config.yaml
win_length: 512
encoder_norm_position: "pre"
fusion: "cross_attention"
decoder_parallel_block: false
epochs: 101.7
Rows from block 4 of the audio encoder of a small encoder-decoder audio transcriber, named by matrix and row number. Rows with one number belong to one neuron. Each number is 128 + 32 x the weight over its row's rms, rounded and kept within 0 to 255. All counts start at 0. Numbers have three digits each. After the name is the row's rms in percent of the matrix's.
After each neuron's rows are labels from the 100 clips, of 14976, where the neuron reaches its highest value: "loudest" is the band of the loudest frequency at the time of the peak. Only what is clearly more common there than usual is listed. The data: short read English sentences (LibriTTS-R). In brackets: how many of the 100.
# fc1: MLP up (encoder.blocks.4.mlp.fc1.weight, 480x160), inputs 0-79
# fc2: MLP down (encoder.blocks.4.mlp.fc2.weight, 160x480, transposed), outputs 0-79

fc1.140 104:116141152123176156079171069189182175136066145161186085151156105123064154105082094157115119129071153095124119134136166085112126097049188034160128092150084128081134100143125108168123110106110109115114163137125119130157120144114097099165134046
fc2.140 093:091137115122120118090063164121080120083102132104114199132090095106156069117173157143131119168099117091146124132136074146098064097094134139132227149086164132106148207057139137171120110088171128120127115080091133111091055139124134108133091137
loudest: 4000 to 8000 Hz (38)

fc1.127 098:127070157112064133099091111127141184064104126114127140162069136151174155131098130129114147077119126125201153088118158110118170114122153108168102153102146127087110109107122117115137150064084155074128132090170093104123132068137090093132118158
fc2.127 086:141174073107138121173180136164090083142213176205135082128157138128073097123188175131106089168158147154170104115193108102151127134082117126125070126172161110113099138177147101174175065149137092152150150165137148135111098111105149109145150150
loudest: 4000 to 8000 Hz (30)

fc1.176 100:103223114137093128107120135159145115096084134089120116106148133106126163137120073152101137162112156097134129102098091133118082090113172133139105075088110124127092161194104071133069148151121096108075171125128161141107084118135119116134172141
fc2.176 107:111148120082149154186108134154122142094146233112155136080117126164129069146113075152138171157112134126122117111153111183149150124163073117097116147154129077051155094105198073077101086130100147112104123094104132057133118107066130111146110097
loudest: 250 to 500 Hz (53); 500 to 1000 Hz (25)

fc1.68 107:100142135108081130150083128151140098067092069106103103114125068153170146139173139133083159092164072162136089130202109161079178103105124096126109102134136045087097141160127141115160119090142141152200152102147145097064131126111145125062133119
fc2.68 084:098126079129119187159135142093123141200143148132039132056113116133086121185162115105131146142134114129115152119142185109091121126196084152149117133182125137125108132156112137160163094170104161103118115173085086202189087114123083141123089147
loudest: 4000 to 8000 Hz (54)

fc1.23 102:147128145110166142130094127158114057096141072120150130099125125124111103131104157109061126123076082085185142087127109120136123075127110141162106062057097156119110113105112121177060120141116148157159158121143096076087133079149139096106095117
fc2.23 094:103167134110145134118118150104124084105164185115083105088112153162126106141150102128106178105175070140076063109117140099126120103116125137142143142101139071065119145104193042126132087154120120181155115118051122107107189148119145098210134121
loudest: 500 to 1000 Hz (52)

fc1.302 105:147087100092119137099168184160114109124200190142121117081097101150144094131110096093126145147127150141103109162137166141176109074093096102130134160143206107163132070140126156114128116137102104106114128056157122093154157110120123097130140104
fc2.302 098:059189146229118169147135140101194159107127131114124139116082121092142101126137101170165132124126112090099137144116169096129140147168151066109096148110129116086153122139107122147176094107101132162071108141169191137136114094145121091077153101
loudest: 1000 to 2000 Hz (33)

fc1.180 103:080119121079129169128129084090121119134096158098087139117156126110087094110146099119167055177076099101112106124132175140089116103092119115069146139070137115169116112133063123228215188123116104144143152149127147125150150105199106095149108076
fc2.180 110:088099093128132093082082167150057146116155131171114152157094048131128107099163105130175106113076130133156127163145164158128116115097097105180115120146134170112105117129099110168128124126086105146113132116139136105166088213129091123086116122
loudest: 4000 to 8000 Hz (31)

fc1.193 106:094095166136097153134099072147087145104161115114173118157159078111118105159153127133153123105118076105194095169147131147086093115132107113183106147136143126180109113145090110132152128130133173128138106132121141159113120128122124127210123133
fc2.193 105:062166093091121183177087136054085158116175121127097105101128113104099129164181123162114122130183148137048093123154097104127124150167140159097121099181152157123116146210097113117182168160145158103120116151115125071152078094157099088125147159
loudest: 4000 to 8000 Hz (57)

fc1.444 110:179078104128088139091088126158144189120138192124118126135048127154130028116207180178097130149160171091108171185156117171141048168106116148117113139133132124154129117110144133170164099093120112146058182096103112144090141137125124142127151109
fc2.444 102:134081167121105120104126173122155156112125117103192199098160145152088120095127119127091136075138163111103119119066135109103121132138082116125097132141141158109226094149106152095121113152101151139075094150164129140176113142143097180104083144
loudest: 1000 to 2000 Hz (67)

fc1.153 095:202061138123119140142153119147117157167183136087163155111134140110108142129126114157155107131216200118143121142062103132126196160126161127099144192168056171101157080062112135133116137149092056157132145116164097110035157130164130196146163128
fc2.153 108:212110173208131126125112066095148160121123156160107072097133105140188212096151134124130142173144124157078145100182124109111146174135152128161179075104155143136174176178150140118092122075111117155140187138120149104102072127103091096065118097
loudest: 250 to 500 Hz (65)

fc1.210 105:134129166135163133086181080107077093128077079132084070070124109148147119106143138117156125106088108152107181136102077130166140097089174124137066094118098114123138163152153156160154117074100168155122141144129167063122186117151132101197175105
fc2.210 086:093111080087110125160085173142124158144141202170062155145136089088073083165166138132132115108100123152158123132078146187144100178175131105111127165189121159099099109112121135096171082123174126138068087162085122155113062102141123125051105138
loudest: 500 to 1000 Hz (29)

fc1.199 105:165125149153153155157127127141142124143133140101133105158157104167151136165149133159132161120054080108110123074143128142151109136126143093172123170191113138087168185075111089148156145121125101148126094159104145133089123121167188145129139199
fc2.199 096:085205116133119123127188110079096124159158138106098166111128170125143134127111153147131076114175062102149100116128120112114111070130121097097109098068125117188122126160146140102133180133182120158191150113171126133098128174114087169107067107
loudest: 500 to 1000 Hz (53)

fc1.288 107:134138066141072162078092141188167124113136131134079064086081126153151076086176136144151132144143114124096191137109145232124136069107104100140082134120142107178160128146151155120134145115161113124138139094121122139142125095116134165116157102
fc2.288 114:118080156137108142158099156098176136142124131155125157121157151099164113086135148115102162094109212158077132107090137100107173133136042137069108095101149095121144087182090128101159137151118145116088102146167083136177120123134115160118123122
loudest: 1000 to 2000 Hz (48)

fc1.20 103:125098134194090164041109058112102194108184104110121134101130108164158124100084111109127102137117150109091081135093115122143116061166107099126185149185127122122149056150119124139100153091152182075148119119089132133124111059161071166160160167
fc2.20 109:116122138108171125205078099090114188128153134119112123131118215148122086117126190137119181145076146120127136116141170138117154143123146099138134126154125124171137162140119046123149173085142174110106144178113113150091170156114119156149185118
loudest: 250 to 500 Hz (55)

fc1.189 106:155157120068154086119181112175156085159117133123092129132113132183220120114142139086065142123138090149118134086128120090173174135083149115117116148137130113090141150142187142095123120111163127110080126165086140103085114117111091051113136109
fc2.189 097:122101061128141143150086141154131150147139158170116097185135150075139123137099164173123070140123129131104086130114169095148095126136155190083151168121121178125113093086161058133087161186180134133154122115083083140137127187103110157092132191
loudest: 500 to 1000 Hz (50)

fc1.352 097:177122130114169134069154169183125123150146175157071120078132168107103113096080173125166103119115159127128149098087121117181120168138122131139102065178129097127076151141080130150168085140122161180108123132124139131131094170156116091111149128
fc2.352 098:096083167093082154184124046067148132071161118140155120124171120122153123111131109166140137130099133198071101094148159119128109081156117088129123112159116096167134071132177128118166040084089079161098139124143150133133141105132097113116175113
loudest: 500 to 1000 Hz (44)

fc1.178 101:058161109089153109121116099134146087157085168199163140093066145125126077095144122162121121070153122103186126182159102090129081172087096102157104136133138155119133127143108120084116123103141111099128085129128143123166230058161066131135181155
fc2.178 089:156156177130117156089124103140157158149140221061118191086119150078147085091163083108130156087074189106109149100141071136129076096142135173134113073117179116130114099111125112135145085121118116144131146082099103149179099121155189131103140080
loudest: 4000 to 8000 Hz (75)

fc1.270 088:121077139137113146128083143152139157078186110121113107192118129223111173107120126145141112118191114129105106116164078163088114075100133154142159135143125044104141139109177131094144157124118174186152100147084087127119202109147066085116144121
fc2.270 095:144133086190127102150061152073075148133139135105196095140143142113114085128142100160144151163147167150082082172129127094090182150155134154156172162198145204171141088134189109154139101156109142095163168076093156135184126198125198200119150128
loudest: 250 to 500 Hz (39)

fc1.449 097:110145110154118103070161118136197209188076124126108100098129173151147128141071120125159147114092142176165126176200138144152167110203173043168154122128091080122136088133142125121161070133085133155131159159134117141076174092100117152191139133
fc2.449 104:155116157132137088176154139144107046114195167156098140155143157094107122178146139136101150145131152123117129093095114089139090130081151184101086166170136126149104115167062170138153168129140102098151105154135138086135062118121090124114131117
loudest: 250 to 500 Hz (29)

fc1.54 099:111104064125085123092140046074168079177090128146084163100177134084116132119045144094111130107085161092169117131112148139134159150095104115111173151141115177097112133105147157144078166156129139129130103134127130164141085102102159105136121093
fc2.54 093:092093112083179116105131132088100195132113165171056176113078142146118092127200104085162158157154172081097110111098175123135094120135134171138159103064101135168125131137125103147082072143146109149137129179095132104183167142151061131157134131
loudest: 4000 to 8000 Hz (28)

fc1.94 099:130180157085076160130103132155143115150064106117089153079152103178127123133089115161164091099154100133155129079138078098125121127122092132213151142170119041098152090139138124139127109133139141162101121080044138077099128124109150080088108109
fc2.94 099:140092119111152088142129085158174165144133113169135121149074148144126073162171191122131166152105210105121081137110174067134147126135142122033105099156118222125092168117101100134077129100125106149133173124143131101146118138129116154149112167
loudest: 4000 to 8000 Hz (31)

fc1.28 099:098071203052066127100099177088135124132124120148113159108111148096127144128145122131114110122081164177109173168113157187112082102144125135144160132148133097143178103145121177174080151123136146091144157133159091082087122105124095127191103108
fc2.28 090:104139106189178119135099059134113094117147142111136087107101072157092092149099115118108156113103095104111062122123085087160128147144164119117125123094072122135139138125152133060154128145212189128163124167150165139175163156139160155090129128
loudest: 4000 to 8000 Hz (54)

fc1.203 108:143081130162047153196156105131153138102138182168147090147064184132132100149149222148151118134140150161138104131171118113151094124121142152127145109107118145202145159142106152124127172093141132170107182160116088167125168152093158166160143108
fc2.203 096:142171167122143085125203137124147105109091099109156118119136173145110088094074171125053130164109149119151161132134066089118215175171083135147107147096124096063152101079128116083107129162066173090136101097119136142126103075161112159061111128
loudest: 1000 to 2000 Hz (61)

fc1.260 097:118182147108171065108161084149131088118077136133098157140134136179120121170113110119154098103091133095149083092122127135132079107088186162162089129088117135132066122132141105136090162164138100134241146104184115082129137143104184109120198135
fc2.260 099:130134141118121089123102158083165113142111183141162122127079183100135102059131148134102111117167131169124087136088137107140130122109140102089150126103135127106126140159091133123152090075120169151011118125107121140157150102105096145183086100
loudest: 500 to 1000 Hz (36)

fc1.142 098:158167100167138224135045135136150106102118107106100094094077101137103122106118141165132137163114158137166124080138185156078122152115189129113165124064161134115095137126134112159127124196181127165124155114134146193134181174084108119180218146
fc2.142 098:117166132089176104122130121116088189118149100128102133127102115122077166120159118132140188102142146148150174127158127111153163073076067155128114137132114202149147084082154125113170140160105100155116083108050093120143086148097085106039066091
loudest: 500 to 1000 Hz (44); 250 to 500 Hz (29)

fc1.173 100:084113162194151178122109155125139134089161129176161089096056081127093147053141144129144134129107216174165131050123105190113115181155127180139140092192144162103074146156104149143106093131190110122165161107102074132173164078160103102132177135
fc2.173 101:163143115135121147139060118124138138093121141144129122138165109148157074147174131167148159177173072119079140123117177103210137146111091118147172142117167114134132099159148109115083144152126041103127107128105169120117121135116112159114131158
loudest: 250 to 500 Hz (32)

fc1.112 097:077140107145124126085070093166091180138076106149145144079192122105108100097165190115130174107116162142124123100088120129133116042161138067075094167058148142159164144191124129202145113168114121140104100124121166086200168169116123176194112119
fc2.112 102:092119112070114132138153078115114115092167097153118073147083171116132050169084167158116087125113157123132146176115104122142133109107098180117134108080081112091176106107132167080165196118112153104092149120090072159120145089160108133193080120
loudest: 1000 to 2000 Hz (28)

fc1.322 104:177159106135110128089169117104133109144101079108127118145164188127115152131141177165095106165130052134121116159136135112144115187069161106129149131142098118159088193060177123178100145123132099141117120165106108143159143137207165148066080112
fc2.322 103:133051138135161119135143158172102108169116144102064140091157113180154078094140080150089168166159130144109108113137100144150072101145118162135144175122108155101179097074110120050115138052179165094136105100133082147087129119095139124145153159
loudest: 250 to 500 Hz (37)

fc1.97 101:139149132114132092174142152158085143188174104156140154146104199150001064132089156174121067096095174152134088112124132128102075162122054095105105136105152142098179116164080150092086123135177091210078066124153103145151154160115109149160157137
fc2.97 102:085117163109168141131133172125121125131151127146123090087098137165112125201145126132150150106125149098141064137119108095107099079107119115146128102106144106154028170117170145112152089107135103102092095137127163149134155147119088125154043145
loudest: 500 to 1000 Hz (43); 250 to 500 Hz (35)

fc1.31 098:154140108139083110087103126113090219150142120114129116130114131124151172123147176107177112152073118173177163184166124145165121102121198081156132157153132142112146125120118178110140108122141130177092067116120141094131149167102148161212197143
fc2.31 104:145111127152176150138150131144123096094138201164115160148143166154079141173121124104146157155178143130106152093118105069121104102104114160097093114015182129145079094116122089152142172133108074099105118165147098151068122071130090153064087103
loudest: 250 to 500 Hz (32)

fc1.116 105:152161154108128154117132172130174105113124092183098177148155157182132127169171146145193197103146151135168147160093127143161117155058137134183135128153136141151128226157103168152116156142151151123096077198148115173143186130142123108164168141
fc2.116 098:170147134128130111072157092109103128190127194125171082141111175140147089095166104154183100129108080150136153118168120108102047084179134140073154150126143167109119070196143101099158128137157099147149168135094158130138092130154183206073140094
loudest: 4000 to 8000 Hz (51)

fc1.293 099:122168106127080120113112133137128162204118117154071161171129110132141135085155117171134149060156129150088095101131142227180140107111171099089089130123145154174072189201115088148126146137110158161191096204135142111130133145141126113164123096
fc2.293 097:144118146108112160084126083118180138063166100138150169160120184173072133126155148090177122175110117061189062110107109133132159124122137139111091093083151113119107143084097140083087103120135106107079135151061153160089092141117117147146108121
loudest: 250 to 500 Hz (55)

fc1.422 094:145128091125155059076050082134103136136177075147077091190190058110165202122165072175175114169106125160110104074127135107129148120105095100127144150135126155126175132118134119145155115138102100119106159166111106151129128120165150127138169156
fc2.422 092:127120132094098124150155169167118152130116161066143205130115170110094044132059113123122108086086111134106114154093177178099138141155136145172117127127123134194080095137166110144131103110037128127068059149129167117060075144086136154084133066
loudest: 1000 to 2000 Hz (40)

fc1.119 101:133059097132192116106062101114161190176046146170119142152130080144091141100111165147090101160180171149101102088106087155138150111107107150172103161117145132135095156085117148173189108133181146137131107064104093105064144082164133098142162112
fc2.119 106:153150111137157123124212106079167132178085131096109180114122120122134187112063152153032198128123100098099113098139125106083181147105182108107077110081148083130112094137101114091221122124143172099162131102116099103119120101087167123084122087
loudest: 4000 to 8000 Hz (25)

fc1.216 099:116156115059142137109089089153140117142152140120086121121126112138111129110160130180106064129194142131148164109109178075201101116093233143117116220166156109125060123118163156185081127095114118121124112161105162059083151132087126183159131129
fc2.216 099:125075165088111168117167129136089090137090146152150209110112157170112147146112162090118135125091153098102149084139078108028070157139155174141115119101135152157158087129096097185103065180103120077046116132095089110135136109101162215113088134
loudest: 250 to 500 Hz (41)

fc1.36 106:209151127120090124123109071110144118104204102171086162125160103133095125088135171183085138067186137158084166165126127129080151110102140157135101143197142107144130127107201146120132157125177105184152050164138150149140159130126206144188117095
fc2.36 111:118177069158140130105114140133078078113177203101143111129111078121176055154114086134165178125103124120158099057193083123152075140123193105086169130110120109035082132152113105070145126083140169110135139177091136165135165178158159100104148138
loudest: 500 to 1000 Hz (34)

fc1.228 104:144133100121132168099163141111168132084101103083109122114117117052128124068097030151070110134150128121104092138128114144125194132101103035198088114095164095157121148139134125109090122138159105122180159143109149136097129174136126119128168108
fc2.228 101:137109155107086128143171120101112112113144104139058151058080061139105119151144141138153174121173209157106163111134132151127091090067131106094095106171118121058129061108098168158175124152163150101116155121156135101156114100127176095161074098
loudest: 4000 to 8000 Hz (27)

fc1.131 098:117170152165092186148090153067117121044081116103131110102092159143075082084119136152133094105129145090110125131146107126096126158158153224124151112078132071060145137156156097125066148189137110168085176062086098127106096125110123095166173118
fc2.131 104:120114180151109126103106157141177185066178157088105141150101159147112120083097119137112175115174130123090120134113132136142164157075109110139147092142113139132122139126099084117156077165089110136084104091086072152122090121103169081125109180
loudest: 4000 to 8000 Hz (67)

fc1.215 092:134107129162083136132106194073073210099110124113121154167140134087156097109116057158098167115160068126162091138128096167160140128089101128104124125159076112135145093147114158172068168148158152116188098079130083100103079098127146174156131103
fc2.215 106:096132067119134147164127119119131084184094118203168100106146121137138106128137148140147168124134096124049176159109151084133103128103152142143140110176116151172092133138134086109132073059104139133104086141149138205162137102160077110068130128
loudest: 250 to 500 Hz (32)

fc1.346 103:107128082134063126122120129164127155121146196124121060118063096142161083140185180136115140107157143137108123168103173209125107112122095103182102137111148110194129144131145153161140179071148116129131136137123150184143139082086139119094176142
fc2.346 105:134088179138112124165105159128127134142129111141155199124165197142147119085122162154113157075102188153113121153070116110102141112131063122117096123114121119093208099139085160111148129158107131108071113134167090158223099096105157155096099138
loudest: 1000 to 2000 Hz (30)

fc1.287 102:027164134146124066174122163167113124157187144132042178107095167148158113119152120100121144129201160133115163182112113128192113115079160149095120140141181073202168110106156127167091115091113099100177100195184159148107173118124172106137140095
fc2.287 090:162109198109105136110201091164113139085084162105097176108155160137111166117070194116127130119104124172128121067165147152074136135188172120150167146105113155091061135140190151093121124164172120109100128068091168057146121145077135161158162104
loudest: 250 to 500 Hz (53)

fc1.92 095:156172173145175213144121092073119145154096145129105062111110138154120138146159178134125113142087170089099093171145111182171137129136109110089114125090112099099106098116167197086117132159112063199130156122170138153163094094152085078142155138
fc2.92 095:127095117127119121143092169162170192102151140096121212152161109140109124100076175102097140136141138211179096099111143159126148136146155160078141181140145139126193130100122085065134138168117165158108152104076049084141190136063127087112076153
loudest: 500 to 1000 Hz (32); 250 to 500 Hz (28)

fc1.45 090:152127050104157136136153132123120125105118160142115049096106174098142146082120174147127058164060143127115093137141113096110154185139147128135149112157135149096101121137033113155173148175100138076137114148113112081088120095120150130147158155
fc2.45 089:122107107191159112139059070118136126141168123077142198124093139107074111111138146190148101084107110112141144109144084167138092156126120127075136140096130116118099112116117152151106077089112132172119121093149089084149113162128082187146131172
loudest: 2000 to 4000 Hz (50)

fc1.305 091:107112125128119177103087079144133121127161077147121136115200185187157132140110121141116136159152115169129099148144131057102148075078128143098161170134145121148076137093065127147188114170102110055068125116125140085168067070074156142170156098
fc2.305 098:161176111152176143126090113146197175108146108138117167092156114156168140163136144158056112117150098101115131098137132146105108142106155166154126172082068082079190080134130126084093206145078145174071124105135094146179152124135121139133170122
loudest: 250 to 500 Hz (58)

fc1.164 097:131104110132186135132151113128106159168121164149110049100102130156110146127136210139114129141167155175131108190101137117166152177170163161112113134116149094115085138159084185143132087123126094123091140119112081140107078060061154137121149132
fc2.164 098:135125154194177109134077179100175136076146114124116242185102092129138137114133132184115092083131135143148169075080101106144083118095193124146128129096132129113212100129143121174106118142132139150110119140114146168140188119120154168134146150
loudest: 1000 to 2000 Hz (34)

fc1.300 095:148102112092117117147133139174132096090121143148128143149051116120181092163093154166100130128179138103167115092144112156117104090090096143155129093068101152202174129103157122141151127087127098134126134162095138108113116105144125156120120183
fc2.300 099:148081187161122121144168123136225114157094148188088126152130166095118089095131176073161137106142120141149062102141115087185163084134155146121127084108069085159130125186190093096108174071136144134089173128127091130110157121080163129119134121
loudest: 500 to 1000 Hz (40)

fc1.183 105:145128077118127116196142178110155121124120090099121190116155119169154098074142105126117084081167096132091157110087147200171147179130159134081106188149116156133120096070116136142078121130096146096158145197118092151063124146170161104128166063
fc2.183 112:133099087150114123159090132181095147121152134147132076101136187148152119122141081175161146130097153134106089157146141134094092124113142114139083188115106082099088139116117118073054169098129040134123142190136139125097179140176074138113157159
loudest: 4000 to 8000 Hz (37)

fc1.220 103:181142115113134131101143179098126090127065093169110137155093143122112169108097141116095150076120191167097130157166105135191215084116152126195149138112152135164131138161106156110128140138093131135095121193093124115118159121064070156079139111
fc2.220 107:203096109127110111151108081161078094177168187106144124145137120214115104137151132149169095134142017168167154150109085133148076170132163111110143111144083123098079169074162130126162179157114138108146128108186155158081114119167157101111120117
loudest: 4000 to 8000 Hz (55)

fc1.134 102:188076102129120179135038134125177099185089152171120082139103081115103147095166161139066075156155182145136078139127155105138113139156198117142105087182176202112146094126089089156095137147106108141138143096110158117062133149110148063178124151
fc2.134 095:132182124120088134154127123162124129120123159082143135149073158112134123126100074154174181100135113139175137167148146105116192186098121181115121133066131055122094105116087176103167070148144124145086132100108128089178113146156149170203094165
loudest: 1000 to 2000 Hz (29)

fc1.135 099:087140123129125094068102186171141121054075061113135168155133154055162168176076123178138124154121136065123131133113099130085115066039140194136150139146150167168132127062118114086059167182134134121165137097134130094114118160078141114178124097
fc2.135 086:163126085109136090156160118145143133162153175104164131097124049120095122089208162078161094133128217109167102116113102093156183122132152124132092127135124080085096158233082126116195061099131105113125112154175114150176141130113165082127135146
loudest: 500 to 1000 Hz (28)

fc1.414 103:116133104198101131145146165186113103121052149172118127134148152119103097134128065149089146101106147172139125130140128152089141143171154117165184089123181090082180161120126111162087167128094125078122155131135160147117115114120172110092158144
fc2.414 112:168072149114136132148115036171072117098142108082137120225130129149078125102048131147122169091132055135044151137163135102160148110114172054143074059113111178167111138094097174087140105143126114124126170092101159128097152123059174106134083114
loudest: 4000 to 8000 Hz (60)

fc1.439 100:100151107113133145108100078166124102126124135112091148153174081121054115130105116125182106152121141121104105055105155091156138105131155124109108196158124119179137121091175166166052128125186099087088158165087130090139092128176109164125151133
fc2.439 104:140090184069153158143191134152116131160127142063180156092144165196162118066102160143113143101057135159101133098104155091049108130112131110119143151161128153219119153151098065111126074194123158083145087123162140138165133135085144163158139118
loudest: 4000 to 8000 Hz (25)

fc1.320 098:077131107142132111126122146163174126086114162061096142100162147167119106123146113143122158060148113137133158087131097099125170135126108171123129142181143138158165101085170147127154162078113213129159143119119170129104085153114121102150155116
fc2.320 090:136086116157108111083133125076132089076140160184135182147108134046130124135179168153058116095093103146162143187138131098127080136106113145115105163114125119070058145119088101110119149118091061115100092136113154157119118131091072132074097141
loudest: 4000 to 8000 Hz (68)

fc1.168 102:142107147152098114095091105103102126134095142108153105049121121130123088098138150150081113106127157132162147125142140194069119088082180104127081120156067118118117139150075132110178133097121077108101134144106162130115165156146063098091135133
fc2.168 083:164104104116115110151114134139122120121157175146064151130131139123086129177133109151147085142149061103111127170109152172154122118104140124109100125137168111133072098183117094158185074093165089102154143149150132092077115089115081106113115158
loudest: 4000 to 8000 Hz (45)

fc1.154 109:073136149116066055204099142213096106202181158111128189091091123166173156114128099112056096119133104126159113126150139122129163128137107133160140176120101085117097122096084099110129187143132129159172132139071137146133147083110139135093137165
fc2.154 100:127086115093127083106124083149157100153080121169081166087188149104098156073082116161158124127132110128153156169050164120131116156149137117131130080127153155100138121143190130142110100112186120156142190124139098122115092172139085068101067146
loudest: 500 to 1000 Hz (49)

fc1.171 099:142105087101128114107101080103095112109147088168151137093191159094089131152143167122186089145106097160200145148089129064145093162148120099070128124138125160089131129097063171136073183153114168144108116122050109119118123136114117140159158084
fc2.171 096:078154041144133136166103183118163123099178070119036187123109168145139126199128164043111133170181146103155104091117114114077120147130121131139135123125125125106134106114122173170162106123120116113072099134089128069102129134160081120167136122
loudest: 4000 to 8000 Hz (97)

fc1.122 104:129133117129107084136131177156145140112111182096125077167134107153108094103141108112095130147090060132089131140137102164138127174119200079157124142107068070218196090122121097089136106145097134151121114140095118113130133093086170174126169123
fc2.122 089:098084126152189115131094062098087113149119151142106137120090142138120117114166139135152108087143134133128070097162142095084139061158105132090121096125108102101077115167132145142120191056119168107102145179107167097135165109121150101119105147
loudest: 2000 to 4000 Hz (27)

fc1.80 111:136134120108164070124132121143090109129092150132106112142114123135135092172145108160036073089147121121080096061072144138099131078104092118151130116060108131129113069102140133126174107144146081151104128106155156130122079165198100119142143091
fc2.80 103:134136165109142084174187135107127125125138112086084162095137180162165118137183194093112170152126127144110099097169183122114105064151147112096121140142140102104118123118186131168176117133079161111089112131137143108141096163048143117168072099
loudest: 500 to 1000 Hz (38)

fc1.65 098:134092128165191201090131098180089111078115133109128138076062084179151086089200093153082143164142116078130149125121141148131097093115095099072142159165126101149167166182125112171148118178115116167104148122129142070117132131165123122117152151
fc2.65 098:128155186157136119143147194129105189059143125138081117153137172104081128101203191128128112151146121162150154140157117124099215069154088130143118081098146110137120100146084136145141122067122094159038116115110105133121087162100114156092101175
loudest: 1000 to 2000 Hz (30)

fc1.408 104:083173154137111098116097120130089115130066132109086147138111148103098143184126079130129136107154154121124094107104069139097134113085084135113150075115132106069133120117098185108190160098075196194154079038139107091117123122122050137124122107
fc2.408 092:125159102116111148123146070180065106172193122125131082106128115141172121128176194085129090165146147201109137111132098110085071115151146121116126157117165107187169194167136107142166123177127147140080110134114176102198144106097099175111112186
loudest: 4000 to 8000 Hz (61)

fc1.389 095:162110160107116124174142116108073094117106135116163088124102111169155169145090104122151187133097171077095126109160128105137114128076093120119113060131175081143057192150156156141130053151105094121112122083129115076149151124131108072170164114
fc2.389 091:117149128158143148171139162131134113112158236063127165100143160075105113151117094145099098209134145146131113134145156090097169109126103088086093126121184130092177126102125122072170153114111057119089093156154086158136097115150110138095106127
loudest: 250 to 500 Hz (33)

fc1.296 089:136159053099106164097107110114155107120121117160121160144142164103084110124173088134142115111123062151152141134168111123134102167104119153114136109121097145192134148117195149118128154128117159108150043185161137178097176121177086062075193174
fc2.296 091:145129157169198138156098140102120112173099202083154131088103157095186107142145083175137111102064122121099131107110123140118084154111146100143127136158153161087140078167077137160115079098123072129126153066151158128136111220153175139129154164
loudest: 4000 to 8000 Hz (49)

fc1.271 104:101121150140147130101169151107079127192132105181117088153154144175112165109083153109135141182088162095133084072082146150112064095077154144137211126123122140105145059139160118210075132109124110083131110119144061093179062118133135117124197140
fc2.271 108:153088204069185158121125110114114134115139145143139164157142100140154098128139228162114155151144113120178124149068083205172118152142132093144163158097124123119106129109044073089098137075169161102162126153111080145105133118111136123193142108
loudest: 250 to 500 Hz (53)

fc1.476 117:127140097100156093127118135151124113132120090163124124127122166157105085161123104129086106110106162140102058123105150156120142101068073129111097115126110159136142131120132134064148110140129071164074068106138128101160141127168156173179129088
fc2.476 132:119131150118123071093136143145089120165144098131108118100122186165110093160141199073153177132138193126097086076156139136111143110144168114113122130185145128140131174128202155123193071119115144118133126108111114115160126167123106141161073122
loudest: 500 to 1000 Hz (28)

fc1.187 102:129175123095116153151074094168144131145119183188097141127127163153102093178105135102140075165050142157132083088179175065154148159138113129121151103083117115151113087102108166152174088181141159175133142180165125115091115207182172110127185182
fc2.187 097:125110144167177127126115155105065110117165123089132131140088145107090139060100148133152173097159162099184127082119169192056097150098103098134120145129141170078127157136139105097070121109090128087131106120083144130186076130146081171129035153
loudest: 4000 to 8000 Hz (39)

fc1.0 098:115105061128094079080085091143120114052097171067133101155185126114140111201071119202111114132144084100138109086110123122155148110124138221140133105198132175155106115143115147093171171174072146127102123144148165127123096113127111063198139106
fc2.0 104:151127081103165149142172094090161107147128146187097130095164077094160129164138160099073109134123146103157163141095123114107144131168172160080121092057135091124097112126110138097124148065112177194133164169162091184149115090170147070101101045
loudest: 500 to 1000 Hz (34); 250 to 500 Hz (32)